config.toml
dataset = "regions of photos with short descriptions (Visual Genome)"
image_size = 64
crop_scale_min = 0.7
horizontal_flip = true
activation = "swiglu"
fused_qkv = true
lr = 0.00096
beta2 = 0.98
final_lr_fraction = 0
Rows from block 3 of a small multi-label image tagger, named by matrix and row number. Rows with one number belong to one neuron. Each number is 128 + 24 x the weight over its row's rms, rounded and kept within 0 to 255. All counts start at 0. Numbers have three digits each.
After each neuron's rows are labels from the 100 images, of 14848, where the neuron reaches its largest size: "strongest on" is what is common among them. Only what is clearly more common there than usual is listed. The data: regions of photos with short descriptions (Visual Genome). In brackets: how many of the 100.
# gate: MLP gate (model.blocks.3.mlp.gate.weight, 960x320), inputs 0-159
# fc1: MLP up (model.blocks.3.mlp.fc1.weight, 960x320), inputs 0-159
# fc2: MLP down (model.blocks.3.mlp.fc2.weight, 320x960, transposed), outputs 0-159

gate.69:123108145148141111100140130090173124145131175176109138159155114140140139164182125116165163160102143131113127117132129133122155146139098150116143113104103088086122132085155153140129158115144116133120115133171105168098111099139181116148122086161106099126141121115095098089093121149095100121117148168123120185155097136097158145120157071096147150065144143176134145117142154115124116111126121141135140130156102104112118152131128164177196131117108154149123146133131144142117107106120152
fc1.69:129123105132139137153091110147145128086143143139146141106160132136175098108132154092162106087107133124114140105105139150110130138138109139140147134104096108102160119105137154109088100130129134138142137130069100101143134124166127128118125105139125122102159140145123135128149120160098140075114073150180157091135167153096139132149145140128122123103135088146106144120140110093128091156133117150138078151140124136170157136106109115139142160131085139158163159135132148124079092098136171
fc2.69:128112134119170129144152142123128135111096128061156174116125182120132103091179118144123134126149109125133153143165118119099117142108088117083130172112126129106122133131131123133087125124144128128082156084147102098111142148140136146143133128115149115128140153148097142127141135159171111124105139130126081116147130116167121122139118153136140093124112129140100102107167126136167109105097134125110111136105165134162119144157076111114138143123148111140128112097106158117142105110064145
strongest on: text has "white" (29)

gate.48:139074139143144126124111154134154159122131113155159144107142138115161135139118114117106152080141157166147143160104125170117120111140145124123153137129074151115130146134124126090140119137146113169087169101148104140132146126097152120136106147127107113110127176142121166115121129160110076088173078180164119120169119145117163158143141112092151087105191166141108156101155109114099112134127095151149123106117087131133076143174079122112140111146092132123113115130129141145121136127114150
fc1.48:095130103077178128133113143127167143101126114146173161142149114112114146121129134096123156073162140187089173119099116146121104149156142159121115096144094165079114146126109139139102102125134106125124133098101113122138111151154122129110147103158109141173100088133106147105126142134102116117105125162150157164118135119136184155151135096132091121098179135126160173139150090096109085118139123144131083113107119115096132127127119134130145138159129126131084138152162140151101109122169125
fc2.48:181161131129148148119110113146145142116111132146171126086084132159081138136097111130157135146100168130111103131104120125126096131132082133159132139120183149112160101106158181129115101110086135117144099154075131093105170063145129123160127155136112126155114130104125111119125142157132139106123123134097146130132128120136166157117130139128154112166139136129171128168075128130158152113112167119149147151154152164116125135140092137117103128120145154160146136130135111123117131160106126
strongest on: text has "plane" (26)

gate.462:176088156150097141167122155151153152135131140099164151129115099151125166142108160139124144094150154144158155161129133143125125122126117126111149107169138141116081154133107151095135128176140105121151147145155119148107137103160086176139046131099135162131128160110085150140145137143087126112127114155158104128122101120098115124132169144091080125111183116158148104134120130130140107103129104118140121162101139110080120097103139155093123122161124121138125087139109161110105112127166154
fc1.462:129130132113094116138135129158154149126112097094153144130124146175154159156094140141125096095113137149110133180100155154130133154133092110142149110140112097133098192126138134110133077121172142118104185094128132117144134097131089128105081151078162137155081142138144122152145102108104154131105094142148131154116126152101154136098125157119128104114146094146131124111152121127127124104150100146147132140076139119106116131111120148133098105148140131122083112165124162149072097091152147
fc2.462:113131159150133162112109111110139137099171125102094142110132141107121134109100133171127087121122080131079136119110111116165147148111156152159168115140099130138178147107165147177166123126158165102121158126107148144160173148144112146102138142127146109108168120137161167106149125101167143071121114100115132128106080152125121160127110172138153113130131127152138103134090086141144174095121129099144162125119108112169098160161147120133080104110153139105086142121111149141142155104126126
strongest on: text has "plane" (29); text has "sky" (25)

gate.440:131101109145092109134092123174145117149143109092102159099152126160143141088107154084156143144131113143137152139135130128109129130203083119138163150169085113130128112143117132103164145137142122123142131094130125116110144124094159135131091159138141103119169197127081128151136120146116090130096095136137122106133127092109120081111125180135130107138138120127137148156165175114135097150114140123095159147098142120134123130163164072082114146146137133137097138124117110150099196085107134
fc1.440:138121172099119088106116093105133131145146138093098112132110140147101113097112087130128095201175094132162110164136117131079091094148092108127147156105106110127105071146109077110151118126103119115151106138152124129102116141138159165127133116132119118105130088140092118100105126118153137099150138114096123106139121127105140091168108119095119159099103149111144131122112133108118145153084151137121171056146121133129102136137147113107110109154128175168151141088137135108176157143110173
fc2.440:124135111147128119152089156152110111124089129127105180108150132085163112104138103157104120087174161131106130160151099157109194068189142103121134126126124122119110114125156087160124142151128128160122099135128113155135175118135121134136141125171124129110110139090156137138149096118163136109136128123125071100140061124109103108116131151127138096130122139139105139103114140143139126162091112161097134099122162131146132066152118141143106099114137174142088119107124149126135135140111176
strongest on: text has "red" (31)

gate.234:123082122143081119134106166156139162098132139106090150138156114147096123087130163134100139104178121091108186101123179100157126113133135116123161152146134160175100148115104134131136144119163131120123122113122137115135121130139131128112075143135161132101140123144120094172120141112104101159128121114195134132174131147081066098131156179152127134121148079127133117129163127110120161095122109129099162133128145153138141137108168118147133100147111140133107177165129149162100161115105158
fc1.234:129118156123103108096101124148076157118110112119129122130093122173164119147177120143105128143129092175154137110123080134120140110076106128095142162107123133140135119106106122162091108127109123115103150127151108157121126062103080175120163123093151155144158110096146150090177094145134130108168147140129174111151147136143123169126155123140087136130097106141163079087100126131130141130148162124109115128111132137138146102128106065093133115144159085137129141133098122112147101177095075
fc2.234:119157127121101166116126123137145098161099095096117125134082117089148119118154073123110129122140107095121083114149109141145178125149138118135138125149141102124131124111122053135170132117143151127135111181139139138130162151151084111139101124134102178105153121121108187158130124112147120060097159113097119096149116145114112147148159088161141142140147142131143109120130167095136097129144122170119120116128076126153123152108134152118110105123105183105131135118128112113126161117082144
strongest on: text has "red" (26)

gate.571:139125140134152141127108164133143100113111162155124125107074109148104119145107137116116108211138130161136084148176137084140082155114137165143156159154123164106126140136166142135132114148133104136157121110139147115113117116153097115120088139158178115106124128085104139149148120121121110142090118158128119119117105111107164107095160161122089120135132118168115132135131160156103098149110152105142090160113133107097123125116155139098152144135138125130115173144085135078144125114118152
fc1.571:132150131109191123086159123152127103142161156145115110188114118108136116139133138120157121107093145162096125111118081125117131129115143110151146107148090082137125154119123136125165130091116130083078118135129110157107163144109131123105144096129120119143131091115103138140203107120121138077108131144123149141125097112144157117096126124130123183143132087146139113150137162141104126119159202172117144112111119116135167163125181154119146166143144118146142113132121117125125153106092155
fc2.571:145192107147156113151117096134126146152170147124121165124146143111127097091086128109121182131163086129130164109099098180102114112124096170115139140126097127081131169127125111086100099131138123145156114042122111089150158150130182158142131150164126094141148128187100141118152152115141100113154101121106182118105102157122091110112160109125111137119146147123106151111091105135112121110121105102150139112171105088117100105133114099110158132087121145123135173124121091166117133121101166
strongest on: text has "sky" (40)

gate.635:134129119069195102165155125151118127163134133137127093103128092165140119150125111144153115143090145159173094128110131133120096113125097132130138131135141129139112122140137131118158135136137091076081134158092138156133135167103146159143144071135059090119094111139141137145128155135103120081123121166150150127116128141133141099074103077175129137141142083121113118133102142171131077154118181113111127154134117152153123107142163157139112122141137148145141117117130092118075105151114095
fc1.635:105146106129115135137161149080091132112150167140088133117125120096115088112100168126087073107129103147149129095140131151098135133120160145114081144108121126103151117089129120131131129075138092155160133116147127192158122171123108169109158116169153128117134087140144100093105113145108140144126122146131128110115093123103110159113140121146109137116116094089099127126142115126163125155158123125082126147154103159132151100147156130105138093126120098123128141185123120141111123157127163
fc2.635:138134113157169137112144158125083114162143087137127125136133122155142105140126144132128098180143083140130095114171145086093105127126095114131110130134098093097097132125148130159143136107146076139103136143182112152196156158122154148117119132126131133147127160064069118114176147092150152126105122161112121163143120141133149115133127081134134122096107164126154110136155124120163090151148102105075155120119128137117187111134182164078118166113148134153151125107142122136128132144130131
strongest on: text has "water" (25)

gate.544:155099156182179126105096139115132172153126093075125112087152109163099116111122098155120142131144127162149143122102102144086108157137094099120077147119109111117111128166121093143150145130118134139118142108144168129136139151083186139120142139093157128135148127114093140132148144132131120089112133100138119138117121126161117114128095135087150139125142147111111179135132115129117146145147138096144129125153158123118119108143134161092113118090115135120131108119069133102134155175132093
fc1.544:110096126162127128128121159081116129120149159120181120130103161146158120110123124110105109103122139097117128150086121125148163136177180090136142139160154111167126145122100162115131118104085121113103125102144113109151155120119136124106117110119150116136154178173139105129093096098111130134140084144153130142156156128124125064148120163109119158152114111158101112117145106143130178055120155165147142093096129156164133126126131097106137146128082096132113114137148127119106171125151110
fc2.544:098130141104137099142130143129087125103097179150117129104109193129142140125148126128125102139082152099105128095127112133166131154061127111138120134128145114176135105119132142117086098164134142146145134133127116149094124127154107098117113148150094044098119101100130143131144100164123125146156150169113094111092109193117153138133137123159163146116137097185140131191141107154145106126149120149082124161142074121137117146079111142156171120098088120158121101144118109124074134115134143
strongest on: text has "man" (26)

gate.444:132116166158114096116146165091149151134084139129114145139177123166102142134065138136116103158113157136171090173149114103097104150148111119116121144124110136099147139146135116154172171175164085115112125120129147126149149150105155149141114124154092104131118144137114118127138183151116089149148108101110087123116097104102080136113148121111158124122155137101130123150111130156117174153126118129091160087112116106145111097133157191154152141110134127113138114119118108105137151179141144
fc1.444:120100075095179120136136113136149096167144141097118107135120109155129163113187083163146185148116123155141144110109123135158108138150113145107117136126159134108110115149138116155124169125116098132115150132088120088133124107128166110124151103119131100212104132138130174171130164131131106082147141155097095136097141082132135101105120133134111139155104164106135125125104125138100109168095114091150126111148160126096156134132122139127103141145141146121141143089135155136150123143116081
fc2.444:161151130121118167115137119139130158178189110144106129163131092150149108107157106090154166113160088142155118157134128117108116083162112112135128122127151138110079122117114073112138143125118150123091109121153112115117104068131146137144125138095162207203104129137107126153098151116141115118123155147145141115138168098121112097134170150150111137137138115104130148092134159136153095132083142161135119116093164140102134145129107127086101110146172111064138136111108147073121130150137107
strongest on: text has "man" (25)

gate.572:145137146093157123103139144114164112084153137120127120086102105129097109110176108105151156114107193164151150106149172122122115124144175152125171126119111139127133145154157151147141122104108148131087145168153145120168103106114123106154099154130130140114139091107111167130114106079142128120119095130168079121159132160093156125108108112168148153137136116135164170116131108109123129161142181106120098127093146119140123122096137121109123148160150117126120119159100160137134087131143143
fc1.572:108162117097136108157153101179090129143155133150114142085120132156114093082120118129127181136116189104137081146150167086144096081127170157149154110145188130111121113115090113075124127148131161090117089167150128172137100135116149126132112134115129107123115155154170113150154106141144151091167139131144102102128148149134143060122132113180154167136122121110114148153036148162115125143119150060160118118093143122148101123142119137152110096140148133130110114124134126118123132123181109
fc2.572:127138115116124139080140162134113068152156154182142153161099157094150144123127109117131145130155128070136150093117139072151095104105116099132152143122096115111151133201123145139113134094097124098099190121148113100146122115116161116119122112129126102106129137121108124151097101170134118104126098118134156128092135110152157140118109156161114105203095179100126148138117166133131146102135177151142145159143136177144131136120171138119108151148132140093101137108123133143124137131096104
strongest on: text has "snow" (25)

gate.286:120148143152099148163100091125120150148131165100120120120165112172151123132131159109111140119099136123124116186099118132123170118119118131126118140134153128105124111095133151106125119151135151148150138124160114161121153105119162136124141115157155103131167150135099139100155136160128126108100139186144109079164110120092128105120104142101144125080146153174115121109116149094153137112158104129085111128084121134143122138136084085118140118130090163110164153145121119094132148154074162
fc1.286:137154137133163142153136113137105141126132150140121175094118098157128122122127163152083102166109137153128096150138149091116140088112140127087117133191161133137110086119101132165093147136114141141140142137137136111121123125146142141093083122159141149153116178116113112151145105125121100155097143135156168113154131121139123111108132107140105150115121137142125133159132134072128110121116120109133148185123118115098112080139126144086129121145146136151117139159096104130115149196144123
fc2.286:146150150097123110084142154135116119160140120120137117112110117096113136141138100082146200103149156080130127143152164160121126128098091123129115084125137088122147116164147102118161134095094162138099164115105157106174136119128139101135094188136127126132125126111135109152146119098133160132163072113125135129118160137119126143135113165100132111163139112086174179175129133134105163148155149127136136142116158095113132126131135121088096128127129104144130098117106144128120128115115145
strongest on: text has "red" (37); text has "sign" (28)

gate.134:134104112122121144126094136141120117126139125094097137103097097120164079090155127149135101094176131103119161142115084140111181087162142131109158174146127163167113130111148112147146137095120125138139141081115133115153136133113147194113121147117141118136158140088179161106171122136131107145125124111153147077133144108094134130099119137090147118164118136108152122097148127110129156153159148104122111126093168133124098122154155102110107111137136107126096148082148163101104103148094165
fc1.134:111112142157135121158114116098077156076134164141135162112153146151119123099096143151125161121121113120145152106135124121126128088163171169113081132128118127130155121082127127126110122109109103165163147157132093107146206104152127151117133102126144136136138117199104097087112133154137137141137135134149155134137089153150104134140147125104094145112092095145116136109125125137100127154121092127113138149098105141144102075100166106155142111117122145154136155155141081120132116155126115
fc2.134:124151128109078095115196078085079107156099113109124114112105147098168097116122170137159111136125112124140089136116120150122150144138128137135137099111115145119135127109070110181147136180147129183121100110102139147140099123142149110170158153141056129105163148157135164140149120133075130076145105110100122135124112082125138108106134097149178128133120119094188110130110137126127111093116112176085155109147124120150107135097122124110123135114107152112132157143131116158151092121162151
strongest on: text has "sky" (36)