python train.py --model="multi-label image tagger" --dataset="regions of photos with short descriptions (Visual Genome)" --train_examples=203450 --image_size=64 --crop_scale_min=0.7 --horizontal_flip=true --arch="vit" --norm="layernorm_no_bias" --norm_position="pre" --hidden_act="swiglu" --mlp_ratio=3 --head_dim=48 --fused_qkv=true --bias="none" --qk_norm=false --parallel_block=false --inner_norm=false --patch_size=[8, 8] --conv_stem=false --layers=6 --width=320 --positions="rope" --pooling="class_token" --num_labels=300 --init="torch_default" --residual_init="zero_last" --optimizer="adamw" --learning_rate=0.00096 --beta1=0.95 --beta2=0.98 --eps=1e-08 --max_steps=10900 --batch_size=256 --epochs=13.7 --lr_schedule="poly" --final_lr_fraction=0 --warmup_steps=320 --weight_decay=0.1
Rows from block 3, named by matrix and row number. Rows with one number belong to one attention dimension. Each number is 500 + 25 x the weight over its row's rms, rounded and kept within 0 to 999. All counts start at 0. Numbers have three digits each. After the name is the row's rms in percent of the matrix's.
# q: attention query, key and value (stacked) (model.blocks.3.attn.qkv.weight, 864x320, the q third), inputs 216-269
# k: attention query, key and value (stacked) (model.blocks.3.attn.qkv.weight, 864x320, the k third), inputs 216-269
q.232 087:519492506529490555529503504491506551466483514508477480449522504474491532519483508525480515486510468525502526512519490480512486472530496514536474454501498470510475
k.232 087:484498530537519528500486495515488524507485523481494506518511532571515495502505506532490525462500504462491536512493457553523461452440535503490513507469511493481551
q.233 091:514501484454520485455486498491497496523473552492528496492489462498459468521470518492484535531525507544502510499480503524494530477497465484527517525516506535491551
k.233 092:464479508547510512524521522508503504497498484531520483494556473494493489502519522487508465501487498457500515467472502484490525553539547506485475545514536487538488
q.234 098:493491552502492536489455502534474537511492516473500498514523525465504501513468509489460460499512481511478451471506523458546496509443515502515489459464519457546475
k.234 089:505498515510523479451457515517487508486520475511543511487537493544488496494509465474547510513501458482519533460463473485476542465550533498519493474468538506506484
q.235 094:476503521501465488507468548509509471483509518476487508503485496514516434490475505453493476517481459505528495489508517483500520480557551465499477485504468499527513
k.235 094:448487547486517508476500478483497531510494496508534492514547515513454485462457489509499505499508543472477484511496527540533527465504460503534493501451495492519502
q.236 089:497525530540465492488470494495492502532524481492480535515497487520520502520539523522463538472530496511494509470486500508524472507480506492532459491501535535478458
k.236 091:492546501522506510509506487510528508529530528476433512479515490530523495530529483516494513487528511508497537459460524545486463469495485479502522459491515511499512
q.237 091:529464480479506503504490458521484531504453483472500503551493475518530522492534504530533534472487514488488509473460475464513520507444496486499495518516487468543464
k.237 093:452530473520543498499511492511540467476460509476506531496444482492532476549534467500458481482527476487516492512509496555525481509507506496513500494531514515502487
q.238 097:534500530506518514533457533503516520471502548474477476483512468490499494467467519497487489492486459460489500529490557496505460478531492489509491429448520471534550
k.238 090:493512479469498479469439517552538523506498527478505477516525518533462525478520480503529502453505480528502543491484474510509473460482493533531468516469501521520482
q.239 097:525493484453504487469555542483493461486471490487484536514475530504505519518433486513518523484481511508526518525482497482495515545468456520484515508513488478480473
k.239 100:521485499524470524497540510505518515495445508502510480526478542469510474529514466510496508505497524509540506490543460498510517529478509488501513497505467499539514
q.240 119:469486481490514548464534520463452496520436486515490530522479479457507523524505481508490489501498455522438513551457482508496504479467450522495488511531480487540462
k.240 116:511488506516488497488491510499465513516516501495525448488440496519486486530481496499469523476483514521489532495492487525489497478464473492502514518462475492474510
q.241 112:512501547513477549478477485503487562530507485510491486478563463473501498464493496506547488501503509492517534544476517437472514520487471498538518518512504473495520
k.241 107:460491486491526468532476496512495504465496454567558465471477501458471483506462486483461490520486466469500481517526514547490507522518557534478466529561495493523446
q.242 110:476523483497522497484507531497518454504479486525507529497456530534512523518485492491487499470499493532526503455543502501543471517557492504503502517471490526520472
k.242 109:548471453496486469472468492524509502539509512460473540503537489510544507466523481502499518468496548452523521484511452453475500512516468513505506535488529466457546
q.243 116:511509464494494505451522502472492480509511557492532514469490523516487483574490450484460517501503546529510492507535510493488481513497534504481515503494538531497484
k.243 110:459499500517529523491552464514499481497472520490540479492451509481519485506477471523517536523495516502484483479500507519480517531488487554461499546501547469493473
q.244 097:508500500502504478506480449520506502514498461500523465502517506478459509482484504492456466506515561473483470544528501501493518496489523495452514442521496500523503
k.244 101:494527467505513510482496501517476498531469484501534514559519493486496504495486491503472544476537487473494479517512471499521484483513495470507462512481490508485517
q.245 094:513518477499471487451502500545500495498533498452477523513455571474504488454511475503516462525541505524492479526512567484514498505503480459480527511444493481494486
k.245 095:538527472505493468474468485517521477545531491505496549527469463532574524478478517496495507487490520541455514527519533530516536507487501506489509516510483529496477
q.246 102:502495495473456506516528489547552559457504528445463460508488531457533478464476513503485506506502496489491493489512486510498464451487517478470513528506551541482577
k.246 099:521504476451519466492501512485465469483521508489519493472468512485450493506504495500503501447469476477490531536491507477563524519510481507515512491491503456490507
q.247 090:498468504477549487513469507491481471479513493496515458527517465471481492501527517477497501512504527466449503460472487505474520490515498496497486455561472482498541
k.247 087:507502508533503499528522456478481511488492544490535484485489488512449464468524463528499503483495526442520538468486508454485523494569527480513481528468488521523511
q.248 093:492500497472458519490502492466478467522515493513454452511509502508507492517509465502481518488523484486528496480532528486463483522479515503528480539521454507468475
k.248 090:495525478495527505517529507466499523509537504517546474511504526518531537479464521451471458462518504540473507480498531511557517513443504492524469492472533497478492
q.249 101:517519511513519483503483522537492488514499523464479465497524507474524517497514526502531517532532483519499473446475456501477521508482501491488477467516516500478496
k.249 094:518487468545476483501495487524444505497509549484473518511487526482475538501516492493544485497493553479491491505514488487508526536542462535476535491467485490505485
q.250 099:521473471505495502466527515485461479481495530531459488506485565461502471511512502462457514482493461518497506486516538512470489484464512498485525475505475543503519
k.250 097:481505486477496464499468468496500465535483491506515482468478532494503506466471458492488501461526506510504480480487519544503480462480472486502511526485514471453524
q.251 105:486461496495522499493510458497522522486499494477488496475484487492479492521521531497497518534451517461439469506483502516441492448477490498515500528502527480477501
k.251 117:497488456509518516537512466504504543522516503469450516490524480541505513526487471470517523473493496509501555469510442527525518517518537482495498497458484465506518
q.252 107:515503542512466516507485467501512512475529536485485510542530517482495522504447506518541490486553521527474523472433504500479462536445542495525502519498550473530507
k.252 097:475485543470472507467462526551514510529513518507504516472522469495559478495548488524516540493523517540469544499503467491488464451512521498473502502519448520505484
q.253 116:497538475449541520505472474496487503460452488541486474505501469470530482494554459512508483486523509534538514512482495540546500453544542514509488488495493495514526
k.253 093:507529504514491513488534466502506525540501481467510501472537504549467515528460515479549479496507500458483523525529479505490518531485486499521476512468528472489494
q.254 098:501523517472506503512471481507511510517489511505454480467508449497519497507527504553497504461525523485532500470514507502472444511509552479468492511483525488466520
k.254 102:466555509533500473547544467480515479531507506470538507496472497510454497507511483491536499531525480475456510542484502493468490521459500539521527528495507472535489
q.255 098:516503552499516484480512503484481477456478531459494531538524505460510506486476516448508481502477494520527548507464494475510473538495517519509484536539514522504567
k.255 085:480483534491478519483488533505535512517503491522486542461455487542522499521527480517530491451451482489498462482522465477555501457492491475505484479512476520486516
q.256 093:524503495494474489508460516516500456495471537517542507485489485446490452501532484471495528518473527480494526542490495467522481526489510527518478506464470517517511
k.256 093:499507544490525451470474471499489482524496486526531505476539445489466464537511524529478501515470451520489491460495479474521487499541504488475495487512513549531488
q.257 109:524483517524508486507496520459530512549493466534516517514494494542473489528493525465503461493488549485515458516540479477520506532561530515515457494457477504533476
k.257 096:489536517527551570522514521541516481472533538532495527491536508517503496523483504484498489508538499573550499446519504503463501498542486498521497484517522526541484
q.258 091:500520498494489497543509523503503507491539515502493499502471487497471518506522495512507441529472469493540515476493514479469502538497463533526466537501513489567485
k.258 090:498548512491484478492543509477527523494499494522471497516497523513426500526478522450448482508523529500503518493494502550506500545488467487511494537478543481446495
q.259 097:505471478520495515476494496479489449524501455514465515526497500519480500495529524487461496465507499463558507525548536539525524463553542525508484484456470499524517
k.259 097:485496505483508515479483508537487471475509493527525483512494466502512532510479497501498474482507493509519488489505523493481484480493508510460497500512509542503474
q.260 082:463524514502498507501530486453483528440498537510482508489499501507526487477493496481503474528465487528425475448489484474478513501483425473527483521532467489516542
k.260 087:498513485500533468500506496531499471476529561478499532469501525526473511542557442526525478461522538520509509494480497522534506497457471515517552457476458476469515
q.261 091:505511452454488495505468523516500461518526564437443509458461519493513513502491479500537538470523528478499546529469507497503435520465475489502504533508500468493472
k.261 093:542489515451516451542480509480484477493526525510471514484490504533524537518504486490497488477484521512452503498526532506527487476458481508466487526504471508496449
q.262 101:512534478517470490487511531495490452522494516497478520510481511535471574501478517512474507487523518486507526496522480502489537504504505524520478535503502522500462
k.262 097:507538510483510488472492525496498454493498506469521500548512524486542503493462514476485519509497516525431492535463534492465507509454468511488539478510493497514450
q.263 096:466489538496515489522509481499491537483505503507488490508484530507534431499478495469509466529464532476460446490528479500452503459450489480461519484489497484463512
k.263 098:500497482507492480547490462520509546477503533452474487516542457494501478490506470478475525469479513458532515471504503518512511464491487513509477490477498465470504
q.264 114:503488506510491506540537563515479481459505492473499509472478527534487512466420513460519527500490536498471508454518467511508488526520483517481507499460498493550542
k.264 107:505523475480501457475479475476461537505529498492501501508503460459457487479452499557499504507493515519522487527460506534508511501502485479495501467532503469499495
q.265 108:515508494548500515456475477508507541495515499487471478523491512481506475537518503462532513497498513488443521510491511469498478488459482490517515469505447490458508
k.265 113:480516469465531494501496542514466460487527496495503507477493512465527475501474463499505496498459491500492470540457521494511501541480509490464541510487485493546498
q.266 106:486527504527531520505502565473466433502455531534527497515509485514528519489521452554506508457455514548533472498493491511539495506539497559480484479494518504538520
k.266 126:519511480532477490513496485543496567486505503475441474506468505523534531519489532470492535486507487481483541475540463479492487472491461480522504481494494467451523
q.267 111:475521508499530462486538492443477497516486479522527471506528493487492508466489509509471496514473519516453481560475497570486515502466495488459500470545531485479483
k.267 111:466514512519509504442508498473487525494458474529489562519537494491457478531502491556471475481526494477517524474508511506509496481516476484507546477470473489493516
q.268 112:517468522506474507516510521539499538507495466519489484506444518478543514456481510480513519492504518515540501509511530504488515506543484506482510481480491534471497
k.268 113:500481500504458498481484465461517472529469539478539518506506512521498526542507493522484467476512511487509489519480482500494541523448494511507510494520489516474447
q.269 092:461470528502494480503511489499518481495484485499497534507520531530458499542493511498513474533507501491458507490480500525525526466513468462461516473503492515474493
k.269 093:494476472530499529529507451536513485490513481473450521513460515538485504489522496529500512453471514521488559496481482535482513546475514474542498497473470498471514
q.270 110:494522451436514501515517532511493484522501531508482540491525458471530519477450487498494492516483497492491510518448515506499530485486439470484537509554458520496524
k.270 112:531498480517475496461494480513485447501527502487484499502480489527510527496487463469533490484495536532491483501504520480509522520460481509516518520488505485490497
q.271 099:483469443502504514467511494524497490511519512521499546487441541476542483525504487496512513489531523485546557516510513513518525464519545481516526502457503521451503
k.271 095:505482513508507457510500514507490511510507494542527479464467559486523485480504542479513472520508486506510499471511494489471501538462541466504480488533501514455482
q.272 100:537500475529484538509496532497512494498486487509488519517526503474503502465525486469503543455543487535569515470531511472503479541502527529532495463460503514527506
k.272 105:492475502504513488476473526486522488482473508526521460530506543463493525504518500500510494537474460514494462495507524515500460479484482473487532515523508510547455
q.273 099:501525479492504476506517493490535484480479545486464489481492520514510504522466498521505485513477521525494533505476492545508459480425492493498520558545517523477500
k.273 095:502499506465491490479504498430535532494511448525505485506451490529514495464505469479508485516494558507460474509522489488529495509474529517532488516511490528489512
q.274 086:537488490512493551465472503527510515514522498516484529512505530535482483499495522498474530457506481476578527500546489461552519488506503497535509502456489526512477
k.274 101:496479538462488520466495509485508502493456490527564484500493527508491481513469546530484509534515487504520484526465528519481504467496526476525521520546495505482448
q.275 090:516473527513497504467473481517478517534487474523529474494527497487462553491508530468489477516509559504511512518510517501478487483480511468512479499487472481467518
k.275 092:496509476515480513505496503499517498468532512539487505508534474484475516485473508494520513475542489552502519523522511504572503481526519548483493489492494503527469
q.276 101:532548473472499499514479487517511524498548520480483450498511502536526491487532524524453490487515459503511562483525531488479477479522497514526451536483528501480491
k.276 109:529536460503514552492501511483508527512497504455530438500472457452503493520476502454521470497496486500510471520534496539523507477513544476523461487544525460519493
q.277 092:468526452505510514495538561472492436497461530505499482500503520508490504469504518508456505478513484504509493490491458512536500522555529509533510535526481536512528
k.277 120:498492510508536489550489462521513519517492485466478485505511493514538521504523538506509517468499512483476487482484470496490531488466502512519479509451505449476525
q.278 097:542493483507473473497499540505491501487502501513529535496493482472535476478493480509475529494536512522518505472488516519533490528503501505520520548522527499512517
k.278 093:481508472528528500531458526481516513533518559520481538498491502496495494486478499471543491505502503525454536508530468446532527488499515512508458479483500494511503
q.279 086:478464505515515518467510474484478519509442492500455509496495532476525495530495533495467493481525474505508514502488487486507541500471462514472504471516543463474489
k.279 092:515505476472506482458486501492489532502519483506519526458515516479529479483491519519522489452475473505564459493510505541510455503500506507505538521502446483452534
q.280 092:492465502534496521489460498529506531489483490486465452498488474512510478511494552429514524493494509492486469504551513464491485556491568460496439484480534520518528
k.280 089:533487480539501501501500485491482502472479490490518456527504489481493521494504494460471541526510442478521495530510487514489509476491509494505485476504530462496465
q.281 098:498533470511515500482486523474507499471488551523503496497466489518501516533525465508513474483497523485512534510523472489501515523540549520538488546471490496495463
k.281 085:476507543467518480501465517498522523512532508517477502467504481502553481518472495515524483512463480563518464484494513450473464519476462472501489474528515524497520
q.282 099:521514510535515512459509513502521471535474511542499508518518470457499531535499503521486489501527498519454496515493499483482536482513481460516527536482478488474526
k.282 094:508516491503456523547500488501499469507525487497470484482477492516568506461520463485538485514501528479453489501539554539447551534494477541470488495462521506550490